Rows from block 9 of a small class-conditioned image flow-matching model, named by matrix and row number. Rows with one number within an expert belong to one neuron, the router's apart. Each number is 500 + 50 x the weight over its row's rms, rounded and kept within 0 to 999. All counts start at 0. Numbers have three digits each. After the name is the row's rms in percent of the matrix's.
After each expert's rows are labels from the 100 images, of 14976 (inputs lightly noised), where the router gives the expert most weight on average: "responds to" is what is common among them; "colour at peak" is the nearest of a few named colours to the mean colour under the peak. Only what is clearly more common there than usual is listed. The data: telescope images of galaxies (Galaxy Zoo DECaLS).
# router: router (model.blocks.9.mlp.router.weight, 32x160, trained with AdamW), inputs 0-159
# up: expert up (model.blocks.9.mlp.up, 32x160x160), inputs 0-159
# down: expert down (model.blocks.9.mlp.down, 32x160x160, transposed), outputs 0-159

# expert 13
router.13 195:515535476439451537497418584544522447443552580445576565440456558557476561465539454526565471492550550468440464559498455613507515444485519564563470511495559434488475463568538496578509474469527505528531513487605427507537455429515484454532556556537539486525512497465459409510478506407461506531457495461408576471479406449460571463510472507556454460517362458543505565555514529461536477436490399455508533562542419512519384528484468566512502539474546481600503490560607523429542559458384456
up.0 085:517493567560530541467467386487510517560553518414457585469541542451527544462485446516465440477573410558452518603523517610551548618515480476586522458487526455555485496501474506567476473436537522468488501606501468453509458474580539450589494386560434486574537573446499420553443558483519492555504568543422460559535555469456473466542431534504490501505539467491512519586553552515426451441607433455580525543558530473500508446450532513483503495509543483604438564446522438497446545426434447
down.0 089:544592447543471498601559542480584439505497495531479484615459443431500497517520518444489524540507440470516531446569543502500509517500526530441603517422433515464531565467502468471569459464481508529551576431499562478527539539493506540512551482426487544528472407552577584486514491592455499514472466483642593500601474493500530486464595511558531562560447562470582411431506536495555655477526490599493537510530538459517551528446525496456575549511517478382482430543419548416501465529515519
up.1 133:491454562529505464511556489592440596547433486552507566401486575441532461433525456551513518479522509543476452459611494546473478543541530526526458595578554472345409496518496434507510515468401490508459450512512470440461528498561547472416517482566522538506474473670494556488520529519565451578483613467480437522504476498563535564476560563413470456435480512532449515571487402562553487521484557503489528387519518548524414497489455447498489463453535511538566533573453564509543512477447558
down.1 146:511524437516487527467400398397494484481605570449521559612522418547529566483512544467504419527506539473475492482506519457475504454496487418502588453463503592587469544498525531555506504486549537489483562413510505543625456495492579473579437567478382513427545466430560472502563393452437557489463474492421520469455478525421426503520456489520532578603583569401546506462529577481475485575612526551479547600469502508503529528442520541494480533554512515541464485474429523473520526502517492
up.2 086:625529486444460513464433526436467481387366451465387477483589534478441465510507521485444494517501543451558465565444450464505415533503513537420493479501532498625481510513509435445567467451515526527572533497471462465474574498514422483438509568498443518588532557446571516423539452547476410497477450455605487436406439520500507483444522576526455451493621534508445531468496541409461498452464483530534469508538495464461467536518531583540468523504530528348478521517524471503480458471369496
down.2 086:580486437537496413480522466422431513519561456536602450444464579544517452472496525454443440494489486458445622485506493459463528485502443426514554590523573575473545488562590456510504584437454478561445436621560634485547453568538443473528496489582497543452455456537532511504476466463519552433422577505532546538418494481517516531489522417485509516489454420537542468459532445498515480531533461532529559543515462521452439479465446416528501438436403437563477441524485467559617527497404552
up.3 149:458451442580548468440505408420395517571536504598514446481503530492485495462551544407515482421390582443512474452457482462527467503482592553525428509501461487419469500481503553605505514574446558509460485449447529466471544562492490456503571578452444591529485517488461563531479431521500537465500475463481545441457541553563371487531483473529413534465520463380505498573468494470494522459370534557447409545494547487414494521422467520489451421539530491477489511451414505421531421501576455
down.3 135:387437543545558433485504579486584442531560494540541458524493422522541481584462480429502465503555408488507547510534425546484531389559556456396524506545468449511564579479523525515420420524546437464588446514464520453501519479489466490410550478516584431429566505392483625486565506462446515562431548467500507572579479480508472450448517390506521524507479556524543482498509492540509521393475465482441505464543506565539424440494483449443482510388534545458492499534466439463582531544513402
responds to: shape: star or artifact
colour at peak: brown

# expert 4
router.4 058:457507570486466521548513514575459487432438428497471475544532376486491439615434506439434497416478452387562450555576539523453476494493498414557522555533480507467530540464475510520405449504511499583555570433441487497552525514482495504442461425368431510497478619564445562595508516497528526555452553547490462524495548541516499585508496404422518543535545487503467509438421584533488465519525557493565514404536499525459515359530485473491509514492513517423488636556474530516509478522438538
up.1 108:419461546432470473566536523497551416482492538511514569547494481555541600488572505492501512550543495511564661455497458495484525599455484558567541495505450551512523559494513466506420507510484455590545568411481545441423468520518441516528566530493496481519528502544509523506394480608549549534449433433566552527494408420463563578491457397501445485503488500522504441468502508519608530488473493432539499625542394371509489453417488509512479475460478534446567471637495444498500484463490510
down.1 119:496449565559495469449474515468546519463503509488539461369469488468473516484481464528503539438495580500413445484494506478433438391571529553443529528514481432598483510514453528469460382534527484458528497589599477503589512498517622483593521464494478539527555458589588493532527469512490385461507487495517473554508541546443518393369448595488519409503515476436541479496507524526482484536391474460468463476535511506512402493613434465485530450403436525542497460564583580463544518538533544
up.2 093:483577535527559510527518456547519433448459498494631500579556623458465523484460540433547538532491519385502588590481446520420497415508505435519479545441523498507496556520561568570536505548526394554409534505555552521437481483447453431443531474530464512575398466493435522430477532460488523533458476471591528456593555513568533472552470508544343474495530490448483522496545462603448508457518524517518440464490529456465503485490435517441543544453594440562573504521494547481563519493567408
down.2 105:463468482527431487550559536516576564553529454493512465388532384470460423513516510498481508505505542548517443441524413502530545465472482501447483372486574460527503458537479491495437509478497538533555517521529502532523476408421432515436494559424513536500520441409599469625416457472486517489469520558606431554504579510522536405476470561533507492433542532586475527461454588485538469508467468379571540409472450581467457413528460494542540570409496473524483457427536495489501386494576481
up.3 104:439513483521478516543433478523441531438481541535521511446481556534423484659529451392583499465549514556540502590469476468421522440402481403526448527548519498537456427489477493416467466515544564474462553448522551463461604494412477501530473487554484512512490511464527485461500477558567484587447477499449518410499534530530520492500574499614575515502490455528485502565485411544541526432534501368557386503532360451516538483440463517535536478466440435587583542513518504463612521508467497
down.3 099:487562530508458522620431449493486504408514517621624551478547490499488543449525544574528540433520466599436470467509559548463507491568471550392503539347505513569542441441485468526398517523483456477541535501449479518483502500488553510515559460443501516478519515540488547472554489568537470540479527470533491432428536539429556563439510505493497532478519463462579505427542490587552562504373475439439483550469532449433495500457394553478525392477563490506420579476476625467439468462500451
up.4 088:438386514573498454522523437424399516589554552549514396519487569534562549453560548511461446519570606447453466535523528549557504510463436604516434486431605494497494483410471459490584442500442579478541380460518536516502525501491451514447537447527533511522521481520431445559556482436504514555546548409447429548492506586483521591507541548614401523415479523451451559489541503516587457535538530475465510399444549532503535537454464480511454462460476540477490411547465521457516528517485490
down.4 095:412436468493493570558528650475532487453520468523564498488497537536516461525542437615427477408497437362513535418463461543477490431501530548541508529511459461511426468474519565514425479374484570573556496494463431500565490543505553484568471518513548467590450474471519519507465499445433584422562384508457538491484463429528448521577596513486490429515430563495516555531498562542495508498516466459503504471468455378484544493424482548502446418460447523531530569436496524590512480416439517
responds to: roundness: round
colour at peak: brown

# expert 0
router.0 163:569528399498413541521494453462530475521471439473517530427490509448460478532477434477498460575526579542583518482464522595483478591575559517471538414526455485566514469476590546538446491443526581576521438494469593486404478468495466486487462418469411607496522504629511471491481566484478430547464471597531531481554449403487629527491592525536465460485522475557431433529525501494580518570489450615535582486489529437425507494594459501473478513551441464478477482492522484442417485527511435
up.0 074:444514468465504564547496451431515429596562609401494564559432493449470486449542530486473614509566507494454486550514500362517446492542396575534503505534403465501478509410517499560535559522486538515514575498510555541426514557412525439408475514511496478544422482522528534542466540517404520452462516521495468423596545521587441441500494478499456510545507585678531487463506532546546553452462441397480467422481506581472499519446537509535444526504439456465519483494529505540531533545417528
down.0 075:453515486428601446514428522462511479463521535569519518526527561567598484500433612486540499555497539439477490577427526536527539450404580557546569489525460451431538482534457543494506484475629560491438478437546418533496461480441504560565547545480482462539526409444561439527539481561503476409492430571549478622517449574401592506500435600507426430541494515476472570563455575470495507477476497458443545476572524453546487478562567539495517453446506545449439441474565563536544492518488527
up.1 110:502498493493434492492524521523466486482502530412598488497441463509579493582508483488495573480390568606480424523457506438510442563469408473539427423508488508507596500497412549432450485494539514452496558514587595499530524526451392472490530477534488522484467481479480602502502587502544548561587572489474446554592555508573533443558459511467560560481419498490415553452467530520490413448496546411559523447483557587596500466464462635463478491517572462509537470526545466504502521370532512
down.1 085:599462502552538483467481522523458461525526606546561420486515558534539475462556458528522439534429521555525458487457519490528538475516578451559474468458560400477458553531528482518486494482548412551595448467515414630503541516449417459565455576570494505450422487539443494452533471551481503513501473483538581468514563628546525507520511529540381500473435544452547478560498509433485480521528513392549494571478597565535553457374599506489480563475521525548499516496490589576548511537449616
up.2 093:540545513478557530509451515408507441574533456443422466497444529541410475461539470474495479612442463496453550556482468430528539442477521538635519530444553489545531560522515488497547497473449581495647511536485518382480570496467509510461547595506520498527443518481476546579464402502479456475562530495501501496435512586527476583541377548474483488499623547485523539516473472566452480539533482431407519443463482543599507538450511530524457601512491608571440469503404455442450503555546529
down.2 089:507503509473533472402455506470500435559489554577485480426491534517431527435545507605515489440461453377475524492465550448475504536560533514505503571580460454475487559454550406570557503429607434507451531422518501530445608516437465543448514411511373566484536548491458549397633514580486493541579533493469494455482534458398509518469477485511390540470455538502513457479529545531531552529434467553543514562525586439513480557523509546461450465391567478480523466556488567427502546516532526
up.3 096:498538509417495504521554550473522478484519577450454513421507456546492512530525498466518487431488517463526452519506540550433448477533602504456530475440505474496474479457522468461510557425531560588534567530425565518547449537557516526544528502558531531484471540466520437508426428479477476567417433551358571520542457551476576504544487523506515454569380556427505559486588507597584346453551438467470542546422413549570497522517585583534472482471576428562559488515572516455427519472469581
down.3 099:461447502553560449409519420539492433554482508430462464498479592542540423578447527474499503541513465436452521510476538495454468554408512509555417547497601467476562484395554448432543451493400552493612605463430444480592516468463509440506462512535483520485487504451422521503498474530580551525550506519545431550485558450513425447468507479562561526496548536534499445480538405462549600579532526496540403435381522513456503464554468429517578505469428566530437462460431448537509494556467557
responds to: shape: featured or disk; edge-on disk: no; spiral arms: yes
colour at peak: brown

# expert 27
router.27 134:488533483528465443457453605512505503444420477474544447541551581458529444553522455512577498466550437476489437491502418509411473530456492466434437509503484502582460501527495482479511441561572502502533525441455468652525506442484404517513565549504505559572482462590562493514541535501523500585413459523492509539521546463507446530495466443462427569424520578449449509509582362427465492445582432490471501528550604451488409414534477448581447534495395444486469467567484569517515441469569552
up.1 106:507465521494510505394544482400494531432457457485473493495572623424465483534479482482461509563503414569502562501542535522480514577481462369540435516560524451503498492461577521501415515604484635486522502507572470421500530526478508465492464625454568486487512525489524495529546456598519447467443500544430429502469526388576481464466587485470479452475512503492483554573453432466498460508537370543499536446528566515505585442355558430498430522528545498546530526525435460477464514484443438
down.1 107:429488567535503533511466560557576462458486509454572538528394470538486498554509482566567462516382605531444431542506407513467417637485525528583388503462513483484497525491483475510533562402481499619447465546383496465481532483519553513488498385535464525433546532493510427490470590522494481610484422474437513531553445524529496453515426543497494484442480429550537562561508475515431564445490484445418464576431439442534494461611444453565493509506518441520470466529538504517521437490508477
up.2 107:480460498533460554422482502534549521469522500565473498527507582494447483446533499482532500527439485490477563497317488531582460450526519551522460510574549439591488506583593471490633444566440459528532584544491380453502464550567531529446499471429532455488526450547514454527499431564615467539599501521484387476490512463395552485496550447468588463517541580513493470558526409577558461492582490517532415492511484549474523474457534495497526549458579554545505518572551470511524553468439424
down.2 104:560594463552543555568516475511483518581484579489545556566543474536553518464440615462460506509514469485525485541531556618534461518510492450432537562555524529446475537528448523403479562564501493606592528478465421485436503446431456514496594498512577527557423475505500484574429509623591433474488471497509467561473431548545480444499524491446497563589539516543548467598500504566546528423489427448512387511448516464514515457497532485445576508587551447529500472504558500591402570459516483
up.3 108:651542573429499470516428485442543498505453454473669475516441460453558523581519517567503444509538458509588473458567453464471492528495476485527541450573488485462538538548532515527573461546506493501475475448439537550416440613535488497475489535495471543490569579535504528466530441562519468509423499459494487491594508484499488445524546595570450432485544414523451462408596534504577375580476452433472505551544512426546487456507489445468452446491502480444440421551423563499441514510589535
down.3 117:446498480460458585478457506571424456490569567566437601568540496486489483470504579442483548527484453484440507507519506610510491492497559460491550651490452485517439542548566454437531459479587511590546532522441539509562487464470484543544489478548370522496434432560514533442436509409479497519503478499587526470515469539434501532486421399499570525526516538571564440513409448573490574428590559369513520513449571535454548485501458538555513592485506522458491505454494539528589485567453474
up.4 098:571510518510443525535472532481573576545483511498414552507584476439492582409409461520463460430476482448566449472439445579556472443532488494478548473404443484505483497503434549479459524510538471504502376464504493470468411544430570529583460580565394405505496541458465520483480577523552532534482567518566522507502446485487567603518553509585418485643481556485442442483447516517546476518562554459538517478511512410524423506555465548478541496420489487561458520596505452470514421480544603
down.4 081:546558567543557539459546414450481465513501568457450477483526463511436414562458413516572487481515501567574529378492505523396504593481385434507500480539460599475524499483534439518501523605546543577431517591434483479527643525486488511466511443514579480446491456509504472483472428440550489520513547451491521563556482446488574507525416464442485399545514492565474509555491568581505551470496504560388502459461545513431462559573484445521518472459403514529525477446505510404584541517470440
responds to: shape: featured or disk; edge-on disk: no; spiral winding: tight
colour at peak: grey

# expert 19
router.19 059:457537526572546507513537530626521429543530491610470425490553505500522415537549590524570491475477437533550393711546501438555477508435525363475561517570524450595558447503503521492533563509526454542504529491470531560452503462532491472555497540359441453445557559497549504470468500502582555470543546540494484535511543560519512560555508499416570528478569467542452494431581537467467442586419540440571419465549506553500523464527525493479519524503523465456511520458526486542511513486472499
up.0 112:483539488457461470475550501558499556561497522526536463521398518424426484433550475534572438521526546476453510526585571524426439522606410564407500663516488483406569446449455505473499507460463515517548543547513523453533534492537473535466567510512464567524445574536582502381516550545504500507439459594386531517504490473556394550490477535513470452464575534538539410519476494456539539591488393487480461390495470512476476471442447452565510496466421475532463488552525506440559459523592533
down.0 100:435550530456491508476609535498495492505587513435502562424550559509447519518506479437497570514534537497437582525525539511571462561522654497489549477547509567499543470428547573498412477425527517570486476408538527496511520457472507435490439543459498418400568433480475446527410467514466525442530438476499520601525534455511452444479484432507482454450629576523541574591503461543483534547541518548500384469556509548459465522547533470570503451537638427559538575520514549451477435536527474
up.1 054:461529487539526505491557499595469490501582515553473426559495469432577553502502479461509486517552509526383490532477379451427437488530539414523468522562505432547527499460428513550502533540431440527505453513532477587484504562472442529568546459617460521537503527531485405425497495571550483595451448567484441400419604540548515489478510535494491508492481523551463407441533517427481538523474417522410516547473512486487529390493471398399462541536559449480455371456554547523532500588515550
down.1 065:516535550621473486596559522587482482548515467552473526491555446456526479509477500495570457458509527461459467605521462480500513408603609501571584597469523477453466486432465465510405503574514409461546499436542464538487580557481580534613566444538481554567445497534506528462506481569570532460477414491511463476443594461499494435510563480479574465493517492575474480452521522422418539582395554555435556555490520494477532477564522455383509524536478475500531502501500409448549425513530552
up.2 076:449419549526518493472528481535603464472544547526496556562490416489450566431540471514530535422471474585509483494596473529459611483482415523576478550455427535551524571514552487513522543498501578418504475455474486543513394545407403542524468542540527592442451484528477526432405449492546380470543410526440571538428564389489533460558457517450425568422455574456470427519535563516454530438532447528477503484507459496544525426614528488525489543516505525537462436499542527494560522487571512
down.2 076:498455508542577526564516525570496433533478520526490568506569423435531570487535566412520488503515593495482495518515469546459532528545465552527532559444474514512394452503511444520489560517508563498543436494453503441564541580520554460492486440445550588439557507546403496445429483498528378500530537550514484524445561410447617382558470500537564452450570515452534424499551473494466496436523508526568438510429448468531541469537626493473476451517420532513507498421420407412545464609557522
up.3 080:475504463542531579486532513438500586534412484539517480632426534498540465429561531520544475474488487446553414453561560464486490459614482458524470560538486624456463499520465483526399458514554520556477544503516539554459559488534554474484505513523497544587439494436586458534551464544565434532403457625459507436452470569448455436474573535386421486429494447554528432563467491568475448502506429493434466547389539528447531426573461535508493515527538489413500428467525506485503452451550473
down.3 083:532488580504561447527534443474525478458459476570564526603504428494504472459548455519528404550501606433460499566508548463497422447518487601548502592442444545545548519438436509479494461503544587473488489481511528479496537507486572541491443428425431489493420582510620528547455543554467508477479540507549483389422517546507480477416542460412482470418531468526458433555505515571473509505483449511443493450424469454611569482621436524523486563435455426501422488466530540470581510514489613
responds to: roundness: round
colour at peak: brown

# expert 9
router.9 068:497492508498551544531512463561456419484383437509405509526548518473445470518471534412542565481582493502549570614544503441505451475582464384468565588546451518527583566471498474557406609541494480498453566460480459516532479511505440502507528426527472495472478517514487457526559476482538499599493514498505379522502516444443503543490489446457400543519593476534527495458435530484490479603423483416477546518448585511457563545544602530490500480504519522438481641351503532523473489513489557
up.1 089:472428518404497463507468549475451485472463537504435439392347451460450522569554490463633410477437415414470434429498470521506461485575517477514564549585477455460578492508427548460460467493488531503432454517417498537540496457520481553514511520590448478443486487444536495536493447419516525506430508377525529379496491432525499494542549484576460479489481539493433513487534511515541506503601512486501579554547403497476409459508548495442583484469455488645504496470433490494513463575500450
down.1 088:577469498546583502362523517545495478534500482565471508409443414493548447505491409494518467484508387464465413521538488548566529479429534508474488464498498447284445513435493588472494471460540470416418492532590447460457517598458518565464439440506506449478486531574489515524469485566502531540513489575504559551596419508481518486501566431432520480497468399406497493526547527485446529464462504575481441420537470500477475468529586503444504471508451517561410471427498517535574525510489472
up.2 089:427436512432526490482540499514477552472430523485500436456472511480511525439453497523414569520489478498526500531453531459454552494562409580650466485448536421501525564504561468449551420534571471532579471446473497485463472571522450397443460524461550487567512426612470587391412442475575519554513563484476504523465536434539463545541386428481430518459427413615479521533481489524597480428572495534491537582556486517492554464523446541466462508428433546478468488543542493412519446486487485
down.2 092:473485482511474518479479415496437515526442509486481446521517474482512593519468489410557458580488489582452501386473519581522620564522493488489391370558519558557499483528394488459459512411458494390509504422550540456556488577552448424566627476459410475403488486436453454502567495478458549504472457532497451548480509561529568463524478490457502472456479539545488399493442527538541499584492480514490568431411433506462523456502541480453510450453538462443477433415494443565512432514584484
up.3 126:509574476496484450416389531509473503500488476587469469528460502639550437433479443608567523419495475535561469500474528475540494494605490438548567482568476502481512490587492455566370554555508527528472417524505507477561476472458494513504479529477588536425444491618580458504460485456477518478537522506490483410530517517357514555491395521495474499443559402525441499487601512431536478485541534474488550528547481466518504512453478456458584610477359491498513545543450464460467552506477569
down.3 126:477481507418573645467488484503502592455479539403490472502499462496524534471522488462498472549558489611437498515446529544422462511425476496481507464536515543589505422519569490458460488522431586524508536482518580494558424468506563473533514521499489564486383470522483543517578507438432560387430522452478565476427478462439490526503469458507522446566597505544444494532520411477575475467604511546491537647582569475513511461595600485456404456580514536533514471432464503507435440475509513
up.4 106:422557543528456554480530470496422511458522512558486499512547491478484496502386499536574536535511495522470444521441548466500524427624498581528445502500486429560421464391599487454407423487514531412532516397516517503458512601521494440443474406454490501486522472528470487616453635585472516606557386498462490564574497459514417484448516615510446470532410553594440488495507504503509453461502531555570499547495542546588500528493456501506500498559529564538489488482512494504617518513505493
down.4 121:520561432422509521407475526515497509492456599454469440466526531549491502437556481518532580457511423431475492531417539564485424562422489475536507550455486598443534522511562500470539550491442421525578510614507487528576543439518484536502493569505547446526422511451581524417553443469537453417493534520403518529511561553496585439473458445488479562516488499452549528598502564498390543451519489578492523465537505465492478433531530490495457580400518591599496479502367599538485527529455437
responds to: roundness: round
colour at peak: brown

# expert 25
router.25 154:462531429531441553475368532411376568457490464495442473441560574514532432472527477479514567506462477474515403459497479523413500516428479401484496557512500495546498539535469490472513435495531524461555582491499438476522587521425396466493478581511526524511409551501540497456459462509481499538460482585541522495412592504517409564513370499468442511442562587465475515526554364493442587482549496475526455530600502488524519444570480424526463570498461524588439443531490542484473447557547533
up.1 103:489413510543499542504555603521435511573464577467495489565547475468473439449474504438481469494480401491473526554558450571489476492535550538453439540569441487437442482528491505581500501613503462563473392449502485455537440459435505459572642458517541525587497427527553454555521573445534483533520557554475496468572605498515548512569411421451546492462484501574514409505510460517511494387495452613566536571516542571494490487483532484507507563541503453567580565560437486567481563473431467
down.1 102:618488514494493580446500408527530541491557495480457485574532525475646519418483632425535523513496500612535573474530526466558498563567459423452557463473523526530493529507421600512470408540563504495534508486454438413463488480471513476513488605475475573438552495483536487561560530478510561491564532490460503452485388376482562476526473522556569555573478513452435423484463530500474536485506449472503543563586515477538565523436552456501553563527537442508497492580504558601417569488467493
up.2 110:539486576602563528465529477527477540486407448483548476516517498480486466528528502553481461543473487561494447465399605505528551524487507452492428517422519453504505530455517452422452554536574490518442528485437484489429497504525405555495509437517551452480477540576578464574490502593443393489525470465495467480504377524477469458481446558618459484461512446475480453519509529459503482557431429516450557450481598441572545567518453395453596404493583592417418605527509565559456500462452480
down.2 112:427534470534429546536489536516524433423461528457568416387464551535516496594522573426504565455477534456482505516460452430476559445526459505451500500530466503481514464507484504540425566440461537443444488439446595520477400468564569525599567604563476483484574472421437454459442543406505497521480475526460477463475501500534518529456628596483508469451454587602530427577542451470472470476457557584445486466426465468525480540489533576580476479437529479485568448483455406437522468432504486
up.3 062:524519557494525510500494486401552514480543508562453535456476440538558463572420513462528489531459401609446522533462558531492455570541606528580423458560373501441556482528541518462481567515498505491499486465573445526459415524485547445463557409531480566403517518426489515545477483507464455516551449478438554513461390456493540456439529473454521422474446473425467429486484507501613506551464501578548506518568602379524622490496539554506563546531449609436549517499509458464523453531488543
down.3 064:502447516539580517476517590615585518461475473503474444495513551456568514511507565529476584569540512575430447513455519437520565443459476416459562449545560574408517512554378496600561407535528533497560499491476455447528547594477493460544451546389514548500480481492477503505428450506514443495479598472498417533497474444451492548504436435585602558552548498522493581517550455509378522537524480418490455511526480586431536483538533562512476530580519486512491553428543604486476579495494511
up.4 090:527495495529554506459486514400490515534504453550460477532576515424519568429485394527435503532530494645426517541464582405507451542578528513511494503530443478526518571474546490428471470456564593497567533470603427483452450521398460496484485457501530569500494560436495441544526605432502544560548434525515637590495536519569468514459540446578576557484470487486542531575509450416479493557545498450548459407476526524556455498498509573521452601507410564507542481529444550519469445518540547
down.4 089:492403540456482437457411546539509466416445468430535491455422489614584560543493449499509495480543489497425442535573433570534507516447434390420440539456494451498530503482525482515530531519454574439518546465370537536601452497520537482473449564553509510461552442522511481426534448502609533475503536547511501539470551453458547532482485527509493418510537618541554484504468442577523495421392508466511456582466407524461547448520541503544515426535592468502495504503461508536446648487419491
responds to: shape: featured or disk; edge-on disk: no; spiral winding: tight
colour at peak: grey; brown

# expert 7
router.7 164:538510502594445497490427564458443498542481544576525529527560458578465503502526465518480460560497420470486381440510481447558538484412462417427547554518464455571451463462489544550522460514508540492555545438519476494473621502418402509491520553612484535503513572518517495412538503483462537498442509485404546376495516430538514494460528504491445575505539596514519476495500439512459608576569492453507467547573514498560448409479541468597456590507482453477443427627507520418448493513562543
up.1 094:556537471430516459450537587478556418519508482494516486474460466524507482587439491593568451561450465446433491382463458553396518510581548442496559535437491493433563562518516517571514592584421552456497521410443449376535575407567466463484522484562459420444490526430576528553557468534429469522522496470523524611556451580488511416520526513508538416500505443480550547482562514523570486475417430519423505438575534554507537523535564442514531516470528541455537532474489506459479517479521414
down.1 089:392456462555559435494495507547463503459512594477539468439503510588561440520447519611440429390457489558458461578573570550554560521568534627448455446506493575574455439546468482550498531430516492518537553562547470679463428554524552524493505450431500511555538534491452469466465581449502532427471512421505492537443423481602464511486544460418481527504507449509487501442530495517389481489556500485521466534496400504481448563541555555490548523550458479462508534460582510533509489558467503
up.2 079:507525544490492474456578439506571536492575497531530594495603491441440634512571529474522549509542608638475577561542469437458532520462481462434555337544460524441456560532498570494490516528531493595477452473499563541546511529502600461548535509475453540515526476468439580517503550518492479535551511462543455579553539418537497475540490592472456393494558545435469544565465437475473482542486449495561479490550538527516600431513531511555571469543538557523540494605465442456505555532488445
down.2 086:513434512515572524491456568461423488449476508366559475552475512538578482517497490499452486528521462531413466545498500581541467537554464472515463511510543509445470511515562382506513561356459524494508558444466522481494500422516414574427490536558526447418448505506525457549556503503517571477520478523509438609521453510425410368502454476486516483505521556553495470538587515585476597394511515612412571505529466494492500498429436468460395471583394539492515475470427532464472472456493571
up.3 102:453518451453527473445502493504396483461538464454553612523604487440506594470547447432535541486524534549520520547528515494439481528437522430518470500514489582507463513462476542442458502463547521540468569546547585526441463533456557499401422590402481495577487496526443510511437463373491466488511507542539511451479624520530566578576440510446494543471485527393497509454549513614478508551501516456574563507481482464406621533453456502455589484508526392582469462458508560520535518393488499
down.3 105:428506473511444498468494461511508542429475492549518481424475547471559531492534541452420574538432422506506515543377515448509509519474527613568540488496479458448430393499564470532450570487521556475459437559584476481587484537502562575503492482480549465508560520538583613501535578499504482542494442461477485604441557527646463505457578507468461436426540514548498522482546462474559351466476514546536442491441458548511548622504496459569553537588532611485516543427529474521492472497544513
up.4 115:561453548457523501527509512443503466552539575487559485491439553603549439491446533555484505438549437518521500520455494573496591463500555443525530504535563491534490436491476483545425480540483530502480484446399546362541512501476449572558515526566512574479528599522404495524546473489474429446498525488540464526562390484451435513437496449570459403427550441486443489413563502446551376557385480492494541501632536514432401553541496457517546466475619547509444492444509547526502546488472500
down.4 109:391381549521455537459494515524534506437494451530432461511534567403401503453491510469439463513469497540529511541458499458462406614523456510455455558506448506582515454431422510448445521470511445537506555517488481419522444555470590482540490550547397417620560415494429434495515558529545509528428510419479501458476565521533503511506470445402610548534467533417487530581440457513462529493546462551487505532398507566482524536452499450573565499516396474483618509455488538496451470490528551
responds to: shape: featured or disk; edge-on disk: no; spiral winding: tight
colour at peak: grey